config.toml
model = "masked image model"
dataset = "photos of plants, animals and fungi (iNaturalist)"
train_examples = 38949
image_size = 64
crop_scale_min = 1
horizontal_flip = true
method = "simmim"
mask_ratio = 0.6
loss = "l1"
arch = "vit"
norm = "rmsnorm"
norm_position = "pre"
hidden_act = "quick_gelu"
mlp_ratio = 4
head_dim = 64
fused_qkv = true
bias = "all"
qk_norm = false
parallel_block = false
inner_norm = false
drop_path = 0.1
patch_size = [8, 8]
conv_stem = true
layers = 12
width = 160
positions = "rope"
init = "kaiming_normal"
residual_init = "zero_last"
optimizer = "adamw"
learning_rate = 0.0013
beta1 = 0.9
beta2 = 0.95
eps = 1e-10
max_grad_norm = 1.0
max_steps = 13500
batch_size = 256
epochs = 88.7
lr_schedule = "cosine"
final_lr_fraction = 0
warmup_steps = 400
weight_decay = 0.07
Rows from block 2, named by matrix and row number. Rows with one number belong to one neuron. Each number is 128 + 24 x the weight over its row's rms, rounded and kept within 0 to 255. All counts start at 0. Numbers have three digits each. After the name is the row's rms in percent of the matrix's.
# fc1: MLP up (model.blocks.2.mlp.fc1.weight, 640x160), inputs 0-79
# fc2: MLP down (model.blocks.2.mlp.fc2.weight, 160x640, transposed), outputs 0-79
fc1.367 100:068124110115159116066115158143120117116128142132123114127095138120141121118131140139095140127104202168124090120116121114126137149186150097134160149123153135166143121112136137118154134090144139129099081155156149158140137128107129095108112113
fc2.367 106:151112147112160127107167114082145156148112108112113114134170183160133117157099127142117075116145150115159127156160177152149124128129161165142095114094072103090121134140128127131083124129093123131109147098126147104074144130116115127105130179
fc1.368 101:112116082119139156102142129135103130117114135131131123132105123133138158095101118069127111127117153144159129130187161134168123137150124089162137111142116114118117116133113140145126138121151106107105147133144165149117127109121120156131172106
fc2.368 087:124100127140118194116123153126134135129106122151112150123099117108098155137125112135129160120127177145129116110112135076162147140144151091133133152116134143221140129152120123095128130107125141144151128150123137174109105129211130124141177134
fc1.369 104:156151126100146122130128124141089113165126166100170095113159150110141141168182173114134166148124147185095098111106102153125163115126135136108124138081145121121130102136073131092115121114139126177139111117121136116105164124116112137113128137
fc2.369 148:126130093054085171135144112154125124148099117128133130139082074103150150142145140179106171144122139102130127149090137150087168135136111101142100116149127153129133130149113149135113110185107112136087132136119156125107135116127134114110126152
fc1.370 099:109137116134138139097111098137140076106105139135134138173168100134170152161134136113168151112144123116104083167086123157131140121168112138120133155101120113137146091142166059124136122110100138126137157105164139166125128105085140112113167188
fc2.370 094:134152140104116144165163159124124128132150085132125142136075148115152134120143160153126183139146140139112139077143092199134153137156139178097088114101126152131132129150135152135102129136157113108129148128127114150110107118113128123104136122
fc1.371 103:152127154097144088076099140160093097078117148131103019124142119120094154147117148119120121138117176152061129131131126117130115138141141124114112108083179136155144124109117128170157100143108148133098129148149142166129150104154129127127114127
fc2.371 106:162123136087119137139113194142106123132121104176105143136099126113132168123143141181124120114124155163124127161156129137122191139119098189120115129152148149125141130147115107116145137129141130137151140134213129164102135085129128086141120099
fc1.372 110:123136071095119126099102098149092102128154165133151127127114168111144149140160135081158134133099133144108121128121113183090157131142123074103110124122171136170156117137102099128115122151157169171117121134112146169100120140139095135157128127
fc2.372 070:114139095075152143169132142091128142093131148163121136126136117108127142152124156104136142132147145139078151141112099135110134095104114104103103140115135151137136118171109101126125143143139113144098121118137149139091126085120135127153132155
fc1.373 111:063130094137135123091099112094093100100108121128142147150109111141180122133151126116130154111155095142146120091139105115122110158128123132102116140132154147118168145173105146186120108100158128100125136090106149186104085154145122108105104136
fc2.373 121:120169082119110098094077189127102115182124135139150131109153134117162139142161138121159159115119107144111152102138106131108164162150142144104108140136141131142137124095134142153102097100113134128185135109150103151164110104114124125137144134
fc1.375 102:115202096108143127112148106133104134095127125124121144131168138171157158139108108114084115125110144144139144154100158165156122122165142158113187098124127144130138112091132106180166131111136132168132132107172123142116113127139104132116111113
fc2.375 104:114124124154144152127127127103102104154157087113092122129154113051097109136112124120149152121111092129123134148115086070136114120110110118158107114092125146116144129133103100122106133163146114164107110118124123144107103149106109122071167156
fc1.376 098:136175147116102140139127061113139119094129157170124095114156132156110131141137147098147121113110153144128137143162134125142169156106187119155151134103083124107168113117139122159189107122137108113105155117154174130131145121150121159156106125
fc2.376 104:137221163123138173099141125172099115140127117182161121130150142130145144146126156079147125142141134142105127111120149133089156132089137102128140115132097160058119118125132133142112151140103111152133129130110127132068150115117116122130079123
fc1.377 107:159126115138133103111123130149168133139137138140136130127124123155118106129116121144123139126125142129130132119142125126097122069128158055145101129141139130145111098107149108161154090126114150105143143137151101179136132129128142153131117098
fc2.377 107:127135104093131168129140156126118115137111139212131134122157149151131128134115145169096092100124129127132116174115155149127143117168105130098158146186157131114134100106115071138110145139088126142119126097116141136133158158066136130124126134
fc1.378 099:151113110144120150126137150125086100079132142175115140128142133086142145144150125167165151152132170131145119128133106136168115130104093118165135107099133103169156140125125134120107155175149093111148130147073170108101181138123103114167157130
fc2.378 109:174158155122124132130123124140135113121108139132135104142147179182125124098153153139125146094117111132105117152127149111130073120136153143094151125152120117121136100104127083099122133124144121147140105099103055109127100131125083122092085170
fc1.379 095:109123140156110142132112081116127130114111159132162106086122153114210115115151133143134138110114133125066100144097137145111152143128138078156119129131114160149142115157070126073105132177129124110153133140119156126156149146173121133157100118
fc2.379 103:112136156116154169121149101116108127147124128171140128139088170174162172127159126132142194102127175146151126128160116121149137114128132098117163143115139135135142109124126097139086136126151112129127127135133061105142151148097124121152078159
fc1.380 090:098096120108123167095147121143130121113138130201101155139096119128105131182127143113124131129111149095155093122159134135099120163145126101165159145111112090136142091159122167135160164144174094087130107116128163105159123119151122106151158098
fc2.380 084:152106149138120081118127133156151136121129096089126147134161109114083106115119138142143108130130104106099122120113087083131113139091170128147115112162142173103113154123117137111165114132086138131147131139073172086119122177177161127155098127
fc1.381 090:114133154111114108081127166125142119135148116110172120126148094149148158120120108135108128121146138122125161153153093095093123103097175148134113135119151165164144108150154111094127085141098142109166123170120091141130103125102104137162167117
fc2.381 104:110127133133167098150157161106130133116118144173094112102110161139153138136117136123172122111124142131154121135146176147069120114167104134142106135104105112098134131143150096157155099130169114170071131133100113117114142122116106131117132068
fc1.382 115:108138138107136127090070084171125152106106160135147118135160108107132145116138158138120095156128112144120115087148135139124143119125188128123119102162151137127159145137125149133144084168106141148073165116121176182104129112125121127146138092
fc2.382 129:135136144116110165153131149140088111175149083112149122150059097118153126144135169160118170145126127144103130108122090141134150140107127149105058120143136143155132138127107084117131140130144130153146135131198095168147119110107122123147206149
fc1.383 109:105143082111166125125168123084126127080122144129114141132117133144127159111167116116151163118096155155078119187109144155103169109124118129124134121108117131159143096119122094117115095107084145133077132145144140110125146136109087125112066115
fc2.383 081:126080169146152148146107079134096101151143159078139119106101076128132096151134135128111115145140122136171122082139082071149142120159124135115104143108155156147124134139133150170156132115164161140123109124076157141115124098133162144123125153
fc1.384 106:178097106115117164186164126144130142141128166089119133130070125157125117137134152150166120129111098135121118125078124148164118109137127137161133153134145139145100147155133086151127116140164129092126135102117133149103142117145101115122073178
fc2.384 095:109135128093118078086081187120121118162140131111156126123094107080170123116125137135116117120114135136096133146125131049121142137120156141127161157112206138154140090173118161156137117145115119121094112146175117147150119119147132111116138107
fc1.385 099:125141101162134079167137148133113156131150134172110123169137125126090110151123147173123138136153140155129125103117107156099134113153130096133098128123163148120138103176141126085126097140141135110086113126156119144124112147108108108145156115
fc2.385 108:162112123058150131158133114133126121120149156137133145121120141133161119136121142078125120147130145136112117121140097163164131123138131116145084102141181159099120111122143171152109136177134127089135106122090155105144123165156135124137068164
fc1.387 090:089113133118139175142130125144125139113093117155170114111128142140122165125194170120124164124171109131126122133148132165140137145129135118165161152155090121176145124102148079120145145143068181138115150091136089127116107093139146158163120136
fc2.387 084:130096151197118115111158079146158165120175122119146125120158104098124156108128127121150093156129086140163135093121105119157163127123148148128133104121132095126108141120141161114162150134133108122181131146092147072130124114130171137156130124
fc1.388 107:097128165140140120143134090122103127123117165156114113126118114144120144135145105076123145116181106101128139119167083141116124119118164087180130121114172130157147149117159145131166153154157139109169123127140119174111123149134138117118127108
fc2.388 088:116114160154138110142138116159133162102167127192100118139134097156166129098144139147076123144137134139106130134105096148105135119106131169159126117116105111148093136123096111157114147148153125111158116118157124141197113180137125127178160115
fc1.389 096:112097168121109140102155096106114140153126182101142172112113141160150189124137125136116128140122142136152134113108115145127120154127141128161141151137159125135121111153149138122162136175123126129093102160136145121093134106144126137165117067
fc2.389 076:153142146089122128143141137169131135129139095177111127117159158154130126145136138146151121133132122141118124143128158077146163137122146127107074130121116150134115131119137112054133095108105127170154123138123128076189134153141132123115078124
fc1.390 097:117104068107126119141124126142138118147144101123136132115126132135114132138143145137106124170155110118140133085075145154128151126132125141111161133149148172119142153136140136149139120121137150135116148162126136156069109141158120090128177141
fc2.390 116:152139143100117162142123090122127120149125104148147131114139159148160102132136163165117143139128129128096113142117140139178112139108148153136105120173083143115116140082135142124116100165091122109094148121113076063176137144131087131132154158
fc1.391 106:112079097115110152117159091124144164107146110123194138157078084096118145159122140105116132169085153121135131132108053125130140148149108125081136153113115114179141135149129124152118172144126166128170117084132157149141125101152116141156183154
fc2.391 121:115151118145152119123168144118141119154115080132119120130132170096145114120095094131149117115130180110162126152118157110090139124142152149094124145160156108068120120126137153151115146122116117154135122111109144123099116082109137137098191160
fc1.392 104:135110127062132114134162120106114102123133118159135123155111088121153117166125104112117125175153135152130122138157094122081165133157150158130134125170079102129131152156132094149149121054134153088130106140184102130106111081142108154110136156
fc2.392 101:114141113127113100127146100130126095157110133045128152112131164156100127115111133158145130139121087124120132157127146162141122130121126096076125112117084127129155129066152095086169086120126129140104149151088095155140102104136134117118139122
fc1.393 096:097149142127115126136107143178129116079123135170137141139160097181157142123115113140084140137141133157154145179097114173100138144118134128150138132149166138116138159121130152096135100095087120126134136125121145153169149088115120133132143185
fc2.393 097:180105120068146067113133128073156155148099175122141116149149137115117116148118073119100078143134103116101120132162176107086117117121150163131106138118114082109129137132122182156086121107115143127137135101127179156135117150153150144092132125
fc1.394 094:119148103072115149099128110123127124128107145122136124116143129134136156137157154133140191121154106153153134130138088136097161149146168099122088129123108106158149136123113106122151138132156134126131148112136126149123157085151109141125121133
fc2.394 089:139128131070128186113148111125105123126164148168119134140080093131130143145124107130133179133140157149103130121127123095131148116127143085140095138116108127154140101146113104129089123134095114092074122119183142167053136090159134118107130154
fc1.395 092:099121128135106139122128162138158124171111098157120142112111130060120113118133129108129117083132158136103108082155119110114120120117087086156157167116112155120131142174139136105128143125108148086154093135144148175121118104123137123122181133
fc2.395 097:132119162138128093105100154126134138104144089139096139120125112056065146155130137136159103141129117129131126088115182099085158134143094128169128128182139107118131144100152152128138121130152119153099158119112116112113132155150117132110091103
fc1.397 111:188142128138155119168158111118095121118103160120144130158159112116144129121105157119078121121102094135106145122076137160110118115116111132154110147192118130140150126134085167165137144155151149114134128116117102112106085141117119142149144152
fc2.397 130:175098089121123119115144099113154141073117178136134139139188129168110109172104104118134143145127139142140127153142157116102127125152137119148150130153116079093148107154139153129133141134127131110117108103144149092123144167137145122138128151
fc1.398 093:112175111180088161088145110111131121117150180170172144142161135118147148166129161130148111185104134142166130101103143150144137143108088092136138131154106124162120149113101124119128135121102137115111146120131125138097153117104139075115116116
fc2.398 102:117131122122120117140134158119116118127133133140156143137166129131172142123120152098145154103130187122111121080131160184095125131138145141104145121143187136139129128131126162128108105136128122090134110145117108155092121142164127125123164119
fc1.399 104:117095126136155171098120155160129160127111161133128076122129152156100088114116151107142133144082194131091156113110137117091141103143126099129114127129146115133149120164126101130124145195128149167103133119124119171124137110134101135112119123
fc2.399 085:106133133132154138148102136113117136129158133112104152150158106086104107136114168129159093161136159136159151135131113152125143128114113148138137090110116141073130128161108158169095121140135113141094127116150100162132113119126126105126126162
fc1.400 091:125119086114086149104098126148122128127109156149126127133140145124170163161144142116116141107108130135120149135149105147107153125168139098142119145108173120121138088115144101152139157138107138127139087145118147180125168094105085136126167159
fc2.400 089:148145135051117179135122118099101116136148144140113138139096111129138146152125125107154197124142153145101131136107149126142152124108148106129096126133131138125147103138093117145099114142110115093077135123147129164094154094139118120108142140
fc1.401 101:156141146091149125118136114140118147124085118090163131156164110102129132107131142098064162153126118114109090140178141104150140118142121140138124117129111148133151097115135140184104168128141141112119144112091181130111134124094125148134093125
fc2.401 085:135097191141119070182143196104104120111157125180104138106106114084126099150151117143120166142119110138133138178098161124129147125111132182135123119107142119157140123174108097105144086113103123138163121157114110099131120128160160121187052115
fc1.402 107:140147106121100140109117099155126098119101109118120152144130111139148139143125118155088142146099121130113151094139107123088135093114151143120116100183177144134159105141121145125160117175156127068092106136110106135117117142161126141077127183
fc2.402 116:134120141135118145130164112128157125121142102097121178138147125103164120100105112115140080159125108121136120160104138177139112142099162125119131115156117117143108150123152131167170089140119141137120130136158076166156142154120151135122109123
fc1.403 106:132142067087111096142076164119131145146115109108122143126136114122110158152137125120088116128098114139087129127133113117119131129147134146122111144197145114109139107124122062168152129125168139132090105139150169155115133093174112119112098131
fc2.403 104:132110106117122144178144161083103128146147111125181120135048098134111127161132101112179162133136130142108114128156141105150132123109087118139143135137083149108146118176140154138107146107168130130132122136145153101139104115088144131103102123
fc1.404 096:113150118107131187124114145143137081072102161113135140116178166107133123122169153115136150123127101163122124110161156151165143121093107124146136156140125169083153129132175138116141169101147115165140118131113149142139175117139092102167195098
fc2.404 087:149145100158131146171167093160122112099110142148166129114115124101155117082114135109138169148130106128130114123137152092129153138151133102153119121192148112157142116084174149126165133118125124144138131154149088106164107117128148108164139094
fc1.405 103:174110151156093177146102097144134147135124151141159130121115135146160120155144140121141120148158137152119112092130117139175140147146137100127101118116138095113147121139117082105171163102115118152127125137089128142142130072157130159139149091
fc2.405 108:102131142131150131132114130123126129089130074122122096151153166121069106106127158110145141116132120131114121151097118152117122107126124131133099133128128148102107115115097085087131128136173123116169116107128154090086116104124096129149079121
fc1.406 098:094167101133151145104149137141113148166135122163144131114150172148110174122139158093098132161137158147105099120120152131104132127090124105133110141116110144146139118143097125120131075160118125116111102111137144141124134142105134142146123129
fc2.406 075:150114149089117129162073108179113114104135178185111105119145129137144137130121135124126138132144166145157127118122126164109133135142133090125098089133151183138159111112091143099138122116146114133137138128132139125148135124201107126158158104
fc1.407 098:132113114123140088142140106098138149099168134121096128128129125123104141147172151126135123169134159141109125107089098153100149151157122109119131103078117121148111126169101130113084122130097110119104091124142089155154122085144118113108107112
fc2.407 086:149147195137120103151167103083110123127146130150088134142115123163148125117129118140141124150126155129095121121129138169141119123108141169123131121140125120113102136107176142146141125127123128114119076129117081105101096103121112129077106148
fc1.408 092:083095101121120139120127105104100105109131113141096115110100134104151159120156149109161146127114130081144138141142151100128122140120173149156144113155112152161146076136116118150128081144152135130151137142210142162129122151123102113148142073
fc2.408 100:103154107171130140118123130122122131124101148141111127129141118140120115102088116139148107130130134120163127143103154135139110128118158091143164134099111124105130119096135142098111079129113120151121149111143127132102129095169122127104125101
fc1.410 089:119170157120125130089120125099122114115113170120129086132134142116124130159148142163132184136121101156092150156089143126097126148086151104101127166112096076101131142107083111138110093155155145143126130115104100094126140136168109153154084157
fc2.410 080:158126128125129113151159094148107117134122109086160120104135135131167143093129124137117095114130161127134123102106135114177122141178101146117179131148174130119141139111191154120119152121136128125120143136137154089155115127103120133109156116
fc1.411 098:146115139094121111077097126151124100087130109160138114108150146110161106148113141137091141137166097122153121135121122129111162192140192135157097115127152170141107134106132157167139135123115118124140154118167155107115124101168081125149146152
fc2.411 109:196118114079122114166118144110141157193141133171131143104101138118143150109165121136135096150134133126117147140134139101139114128088148173158081126154101097144132108148132135154081135129093127087128112158139094143189128170114149140153133156
fc1.412 107:137129158132123096113137083164079096152110131120118099139122133145116146136173115153163143150112160163094162124086094115126139127153111126103101113120131128131121074139112106148145130133175107128140107089125115206143122143163101113135130194
fc2.412 106:111115144134143119133130132081115120130160118164145111109122129128114162131150172097138137127128100164136124135170120185131151140114174123134120105134120149167155142107152173102128116103159125113148140157164124113128146109124116138161075102
fc1.413 101:145116085092103106149094128087137119136142111138151142114090117093122131147128109136167155118143134170117133122078099144112146148125104138161132147126088114145113129185142079088119178120164114105103142142136142148131112087163151130122162122
fc2.413 080:174155141075114126117166083115105114171141131165126139109155161129118156141130139155125125111141107138126138083097123081157158133180101144138163125104129125129126158126111108167122135162139118141109171142115109128132145131111116118117104146
fc1.414 095:146124133160102144117168119157159116099121151144182119124093091128107115109129133148107155168101146136118110159135134121074142122080129095171112112170139145108122124137092131082121119112118144127109136109140110120131136167118129128103153125
fc2.414 088:157120093113111174157107174114112141137142093146160172112084087104122118143130162140132163171145142136127125097095099107145141130132112136147126137205130152143115143138128116174107142143138119120120111134192108104111116132106143120139128136
fc1.415 094:100065103137119110129102138083140155126098130172155122146162141106175114155135104108125125151142144116105126140165157137078153133129120087085119172143136124120124152142130145164106113172134137136107103109140101187111112105087107159123166151
fc2.415 094:139095138140125134133157098177128128154128100110113125132100117152134152091146129152096113153114126131130109126152092078138121117097132114142102123070138106134136121096142174116125143150109138126157096158125141100186127154138119132143105154
fc1.416 099:178144118128117080089152130148116099150124144139135169113134125152146145151113133133076120129147102120089142111106155152124129139094122131133162157117120142119148119114096138104122126132121129138153084128130098174057173157149151138108124163
fc2.416 123:125103148126118140136143123114155149103148104133140122116119138094110103113136133119108135164122113115134160181106104145152121144106138109139141106157115135115111127143121119110159146178156105120138149150111139135128095129130128121123136112
fc1.417 103:080124152125131097127127144127127111133132128201131143164126112121142127146117156159113137109109150157092100128097108151123135086150083127098105136125118128135138157138143065142157124142109101106128125139164085147118159053104104129152112140
fc2.417 112:110121120131119130126084177157124122125134087151105135144082125094113130145141099130131121134129144145134139135127161146154155131167171183115119138170093098111152122095130142085160109118121142114177091150137131180145100113192128127110163098
fc1.418 104:140101141154111154124137110160099089124141106113128139151086097154193118132118133084087125135110153135125116166163104153104137097105131145159113156088151120153117128121164106159161110070106133087169135143157160156110070083175154134078135124
fc2.418 113:110128120147157098123121144150107117090119137117123133146159163116078137114141132178168166123123109120121137122113082144082126130100130075096141104154119118118173107112145132130137141154153129141059129145090125155114112114151127123138101118
fc1.419 091:095131140128114118116150142157098097119104153153142094134117127147099136083152135115084138123120122156131140139138126165148117124176173097160143173104161137203125120137162088159138115149123122115147134097187135142123081093087135093168141127
fc2.419 088:091175085117156142109095158128106109153124140188112120121145161111155143107117157138120077099134120097173136132141141156080138128190110170085116149086076154121136119118144118128149126092089119133101107127146105137105149071083134124139119099
fc1.420 100:156161102110134105138112127119130114137079113102140109144125140149170149137156154136117134099146155140130153135126117132090100092126151166117106150075162129187150120133145082145138132078142127183160124133153176143114102129118138115146119138
fc2.420 103:120123106111126120107164065133144131145130126101146132132122125103133108118146137105152148147123110125124131131167101120143142128057152073143116094162100140123140132092167130105120096148141129106098123141079112080121121167143130107160141112
fc1.421 097:117132133148165157080120119077118117122144166112158135112127115118110124130131140108160149148106203126126163120135130130041143116161109125120107152165125127175138142130095117138118160143075185176102114090163116134119127164111131133141121095
fc2.421 109:122151092117114113130147110088111121132130101145153094159137141139149115154112165102081112119133145146118145139140140140117138123154091146138140156107148141103143111135069084124061131101165125154158130122194174136099130087117140102147086141
fc1.422 102:124127157130109099143096099112105129146138127174124155125117137131160160161154155113115134153162123138134119142163123144124122103127132091162085154118126132141144129127113147149139134120162162099140154120166102136092076112150144114166107134
fc2.422 079:165139067146111151115113130078118121133166155176166135128094152147144143132151166107115137122130121149095131121079152131155155129137119131111115129120092110185119119132116115120091122103120120091194113135106162123133132129159139136172141082
fc1.423 105:138158135103120122124092135124146099094124169152169112131125155128158142130124121066152114118136148134114139120156116113120138134158129154114127115135094117126147153102118122155115112128101129085139096112147160091067138112127112114125123133
fc2.423 101:076122110144137145110115132137099113113146135083073134138127100109151133129148113157113129102134105134157145109140109100154158143144105138147140141121143139163132106168097121094131146115180144145174141117173161136113127140079147116163085122
fc1.424 090:148122133132133202072111109171084135151110151141105128189149122131148108138151152096111159115122150127121114149178167123128126140143138126131144192088152136099120136124128138128127145133128113104099091107094173145178135157114109116117127109
fc2.424 097:147130145113125106120140125139123118117119171125128128132166116147137107089140140125125100090129107114121144087149116125120081123130126106169183111126122153156114137131126133124148102129141100137109131128120112080091139111100124102117099139
fc1.425 102:146141149105138126152153130099132125124081151140129155127154158121090139132142122129178139150122120128134122179107147119175135117132139092155151106169083150120136100174101153138066111111152152128135124114118134109079134122125086157137092131
fc2.425 112:081121154187122138127144105124125120082114112074130132131103066078124102113107140151106125138117127131133113159099149137165154119137115117130133120129142111110141120152128110127185114131112141131103136138120117144170138104178138136061154115
fc1.426 107:089150107136103110083159074122126128163117160128116138090157093117161147146135157136138123139149133153106100086124137123166123169149118096129098147141128124155142123151164119088163136132103152147143139118108149118108138087119112154109169132
fc2.426 100:157082127080132163139123097138122135138152152142127138111097125130138152135162131137118142144125122132118121138130116165138131130164101079139119114162146126132130111139164152130091158157155128120161119131115162102141109105181134127138090079
fc1.427 100:111150115182112125103123086145118091176096159150113138143135129187126147125111130148146143125144095139119111167143154133137127114132149092149118138113115119158116087130161068083112097124109107182123135132092104104132165124148112103132101147
fc2.427 098:112114205094149154123132157119140137100131135124149120130137150037149110120119110122120138159123155128138129120142181158141134135120117075106117112139148116073122139097132125183104157150138117154124142124134106128148128130110113148107125161
fc1.428 098:164128127135144157129088118134118135096124165138180132152114132148156143104120167118134162103111117175122135107141150190083119124164159101124128158142155156123159151145114127124100084145168146105140153137169143129127132124167133149143092134
fc2.428 082:102132152161111144118115137153075102122138183143109157144109096160157120155140134135122163117134122138119106118091126108097134147128125101137091139110118148141149114156101074105084082094111122100153150122143084124163111152094143122146152149
fc1.429 106:146108139137131109108148124113150107132122165133165109144170091125158158140121125114137134156148143155108138066161092128158121134107152121120123100175117131158146120125112128145068140109130129115151127152146125105065181128134117125135175130
fc2.429 089:073157146173125150128150132071114130110107109111096128142105107138103147125135130100113095104135113143147110176110144127158145126088130129125167141088105137143140085112139135119111118132110141141125130086151101131136100161181111126157116101
fc1.430 113:145137160098112135081142118168121134124131151128121112145138121165156168148152143121083131113101082139124128147144115150131153138157192107130125143117137096118127131113144115112159135136112128174135131164153098101098145101128098171115085121
fc2.430 127:104157118188142093099106141124139116152162156113109154133143126180151143105106109136132065140129122127126136125121167141128111132138113168074149151160152129136131106117158128131124124070146133116136108128132129159107145144107143122120112123
fc1.431 103:133096146114124092117113107230118117112116154127153117160066143113143118139115140103145109146106139112112136149166066142146121146129083149165101133161136117131115126158097170174138131132088147086101131147125174143120118112153119108143133116
fc2.431 093:112081168124153119161170151134120133110108120138157131107118125096131156156134097143124175130143123154123136106106149108116146121081135122136144162128107140077140105203093110139076152119158126107096093136119107148117121162128134133104120139
fc1.432 109:139100129121133158154135117105097123091125183144132098113122073114151130125128111111165170124137129166138130101140108140111107126126060119129055137133167159160123133156074141078122146099148144164140106105110129103122133120093145127153148134
fc2.432 139:133150113105108085094091144067118140118152159138150113132105088113155120142134132119142136126136130143133154150141117097080146119128105161150156139094176145149128154165109133088104126103152129151162136117129156110147119107117149113189146136
fc1.433 096:130128135119128112135131117164126141150137139133164124157098108087072107123130126126085129126128175144147094114070096142153135145150120163138120081122118201144149121170116137115139113128115133147112116128137146129060120083170106144118124174
fc2.433 106:126126098095136124149172136131102119105140167171136128137106170131131133161120114127150139134140124131127112128095163188164135114100143164135111130117143118134124129163165151108161150154127125066139091146104144139138113091162131127132123124
fc1.434 103:146181107100153180113134096155122125114132096095141147153102122111104126127144128083123145093148149122134149149094155118138125118133098118125065119098149148153153126161061095178118151140159123128110145119131129119116156125116080133128148134
fc2.434 113:132092132115092071130144154148142136109156125136111118156111124140095123149117119149134135124134116147141139196100169126088139140127157148089123138156143123168118152120115101140138143133131129129123098112130159077128113090166147122155129123
fc1.436 113:141122125147168088114105118145151126156119126132128074168175117169115127157143171106119122135126143129120131161117137144100123128097131101134081137143164084120145101119122149172183147136129125131094126165093125108117110133138122139108119151
fc2.436 101:132085136124136125113165165150137130106104130094117120149140096131107118120151094159125160116123125115148116124104136058092131108101142110111134134128102110092129112121168145145133160146147124130100112141083106155161133135113110144126136113
fc1.437 110:119139114134142162110162074145137124103130148113100093111109104105138114143155097069110095111119131138144153143181081139166148139124158123118109140064117117122156110117130143110137143140106136113102112166127110135122099110154117141133128131
fc2.437 112:144093105124136139133146103107127129133156129110136137147069105119095110144123118095143185143143144125150126174172122146120119122162151143128127117144138144104129126118154110140123135145157124140149147147088126125130125138127168114122160175
fc1.438 091:119088122143111150139109084122123153115132162137105144120146138081151126145108161128188117137133121133151133120163139145109156139170138087087147122139132132170111147112172133150161171129146111137105136129112108104126131137148130117134111115
fc2.438 099:135137115201140105151138111133124136177130077153142151138144076115108113163136118142128141148134121099126117110098088126132115125099170122143119108101124144099106138138071146093102119145133127113169120151095161125113111127154139137152162143
fc1.439 098:153151124071084172153176135120116139162169147154125150109163116139110106149136120144133135146160094171141111142134124138121129126130102094140108107076089101139147153106131134091150199156185124118134128176133114082151108131146139149111111142
fc2.439 089:087148120161108101085054138118109114163101126089150133129115094135151139134111166156128146125126118112094119088130155059116145117132134129081176141158145129127124114095098131139097089123139140121122080133120114133143138126110144116123142137
fc1.441 098:112092111071109173106101162145130121135147115127144082131113106121106094160131115107147117121122125160141112139176053132118104158124100124114165141100141139158126154132132071140165154111113109131084084113139126141145159089130130145149188109
fc2.441 090:171114152165123148146117106131113112084124147129118116116114134082103114141153144133171129134121169151132133159077112142157168129103140124173157112106087112119140145153133172147120152184102125092138141125106177113144098118169133136131147108
fc1.442 100:179111174162116145115146077129166139128147142172153105125175123075128133136116143078158130088119144147155130073162107134107135146085155090148121114130100121133148116117166132150099152117147132106150120120151152110134129131115120145176159106
fc2.442 091:148204104131139148102135160114116119122149124195136132108126113100119126155137117109130156130126162150119136105077113126098160124122150084118129101167103097096131115192139110090125172105118121149148135126120173113093113141137133125081113170
fc1.443 093:156146119126133138096121137164102098129101159146161101144124142124138115154124156103116142093107132166137100135123107126125162165113112137107123141141131127149163132136138077091138137132122153120116162105124139121153087095120039154146144152
fc2.443 120:138089180204133113170137093164071128149158137097144118118127108130119142143179128128108131130128167150137107156086099098141160129097110128130093138115096094123105133123117095082077164141099152112116122123131092162128119162114119158137144152
fc1.445 109:126097154184124113085145125142138118149137132122136132158103084148188102152139139149099110098117124125132134134128122156162168106119161107136129101102139094150145119088140112194188116087141155119132137161145091144142086093177116147134125114
fc2.445 125:095139146105148114092142167124106125109112095126110117137160175136134130152128093156144132155130117152129130125129142155131162131094162080145164119147114103095142111110144153163127147149121130178078141130119197120066127118132125130134095137
fc1.446 100:078124104166129195125127119131136134107157128125108079138116119100102113137110159137157115122103090122147124121140110133153127109108144146164124125065149147132124084156122119152154144150155111093104139118151153101105146123152092143139142115
fc2.446 098:126136134148159103128135117148121134142133107108071129131143098081137114117105129115138104124149096107134118137112112131054137113120110144103126130128106151069108113172150134145167109121143126113123103124111120163131134144179143133076112114
fc1.447 098:128146080123164111145136109095122126105098125133143128102137166119104130139152113155158128119110146130086152159055139156111133119145119141127147141158166154136154113089148150148113077183158143149116166156173151144095161145114071155158084100
fc2.447 086:163135130133136094120190085133114107104130118075135082129124132142120112139128130127095152133107137146136125163127128147141138137132105118110118118137135116099152128124143119107146189140160128146128141106102145079141142140088127136113098119
fc1.448 090:130115141090158101174129140137122162108129129122128150121164123141122119147177135158148118117095154161118133110122134152100161096168096110106118114102154156141120121132109137130131106126102169155129136107099141120104155092162142139129147147
fc2.448 074:134133163152126111136139105134125121098133088137073136088144159127121132138100151158135096136135125148140125100125080139150143136144112158150125101114115135102134118144140134192179175148160127159118141158096127108176128148145140130130097156
fc1.449 099:098146151139109130121099093162108119128142160119180107078136158157163133136153108115144151136120059148156114145124140131148119108146123103104155156135169122100156089165103071137176107130126113087081123120146133137107100160117146146104091140
fc2.449 100:171086172095134094132122144105117129171149112118102134127120140147105112119115140119134072142132151128151154115161096137129136133111104156150091118148096126135116122108122185187104160125115124121120137100121121135075142135114139113112149154
fc1.450 106:142099073142078086106133114115106100097130152134119129099080133108171119137143137104157137154121120131122112098124129105111118129147112105114128138112137135139116150139112135114114135113154137123134175177087148089075120130148125127125129129
fc2.450 110:150175130112116158092149138080126126107116169127121123114167134138128141106129132140129117138115099139156133112115130108171148115097119143177147157118177115168144116143143177138105105134128122144157146105179141093167145131135116118137087086
fc1.451 096:119146095091140079110119148130109135107130110158185124183049142138123119120124121153080142148155180140139117151094137118157143111158137139111077091129156119149138135118109073137126126154105134111151159134144138154083124077118150128160139094
fc2.451 096:121168136151145118125157128113088123118100123160132130157121144117088137112120146104117060108122138125159123124141150111100119118127174163134139134082115116113156121161167165184112132148096116147158144119127116148075104122129126126144156107
fc1.452 097:154195115096124119128113145131109129174105157147159118161160145161114163139187106109129143118132130149108125126142123144131133136082112119092135146119095168102152147154103128128123074136116089107162120170162111115138133136136130137127150164
fc2.452 099:135119072147128106158131100146132145141153106093148163144153126152098131145147128128118138155134055130120140143107065135081124138137132116155121094178113149150104105151107134108136092139149120121154136147089154072145060145153137108140098140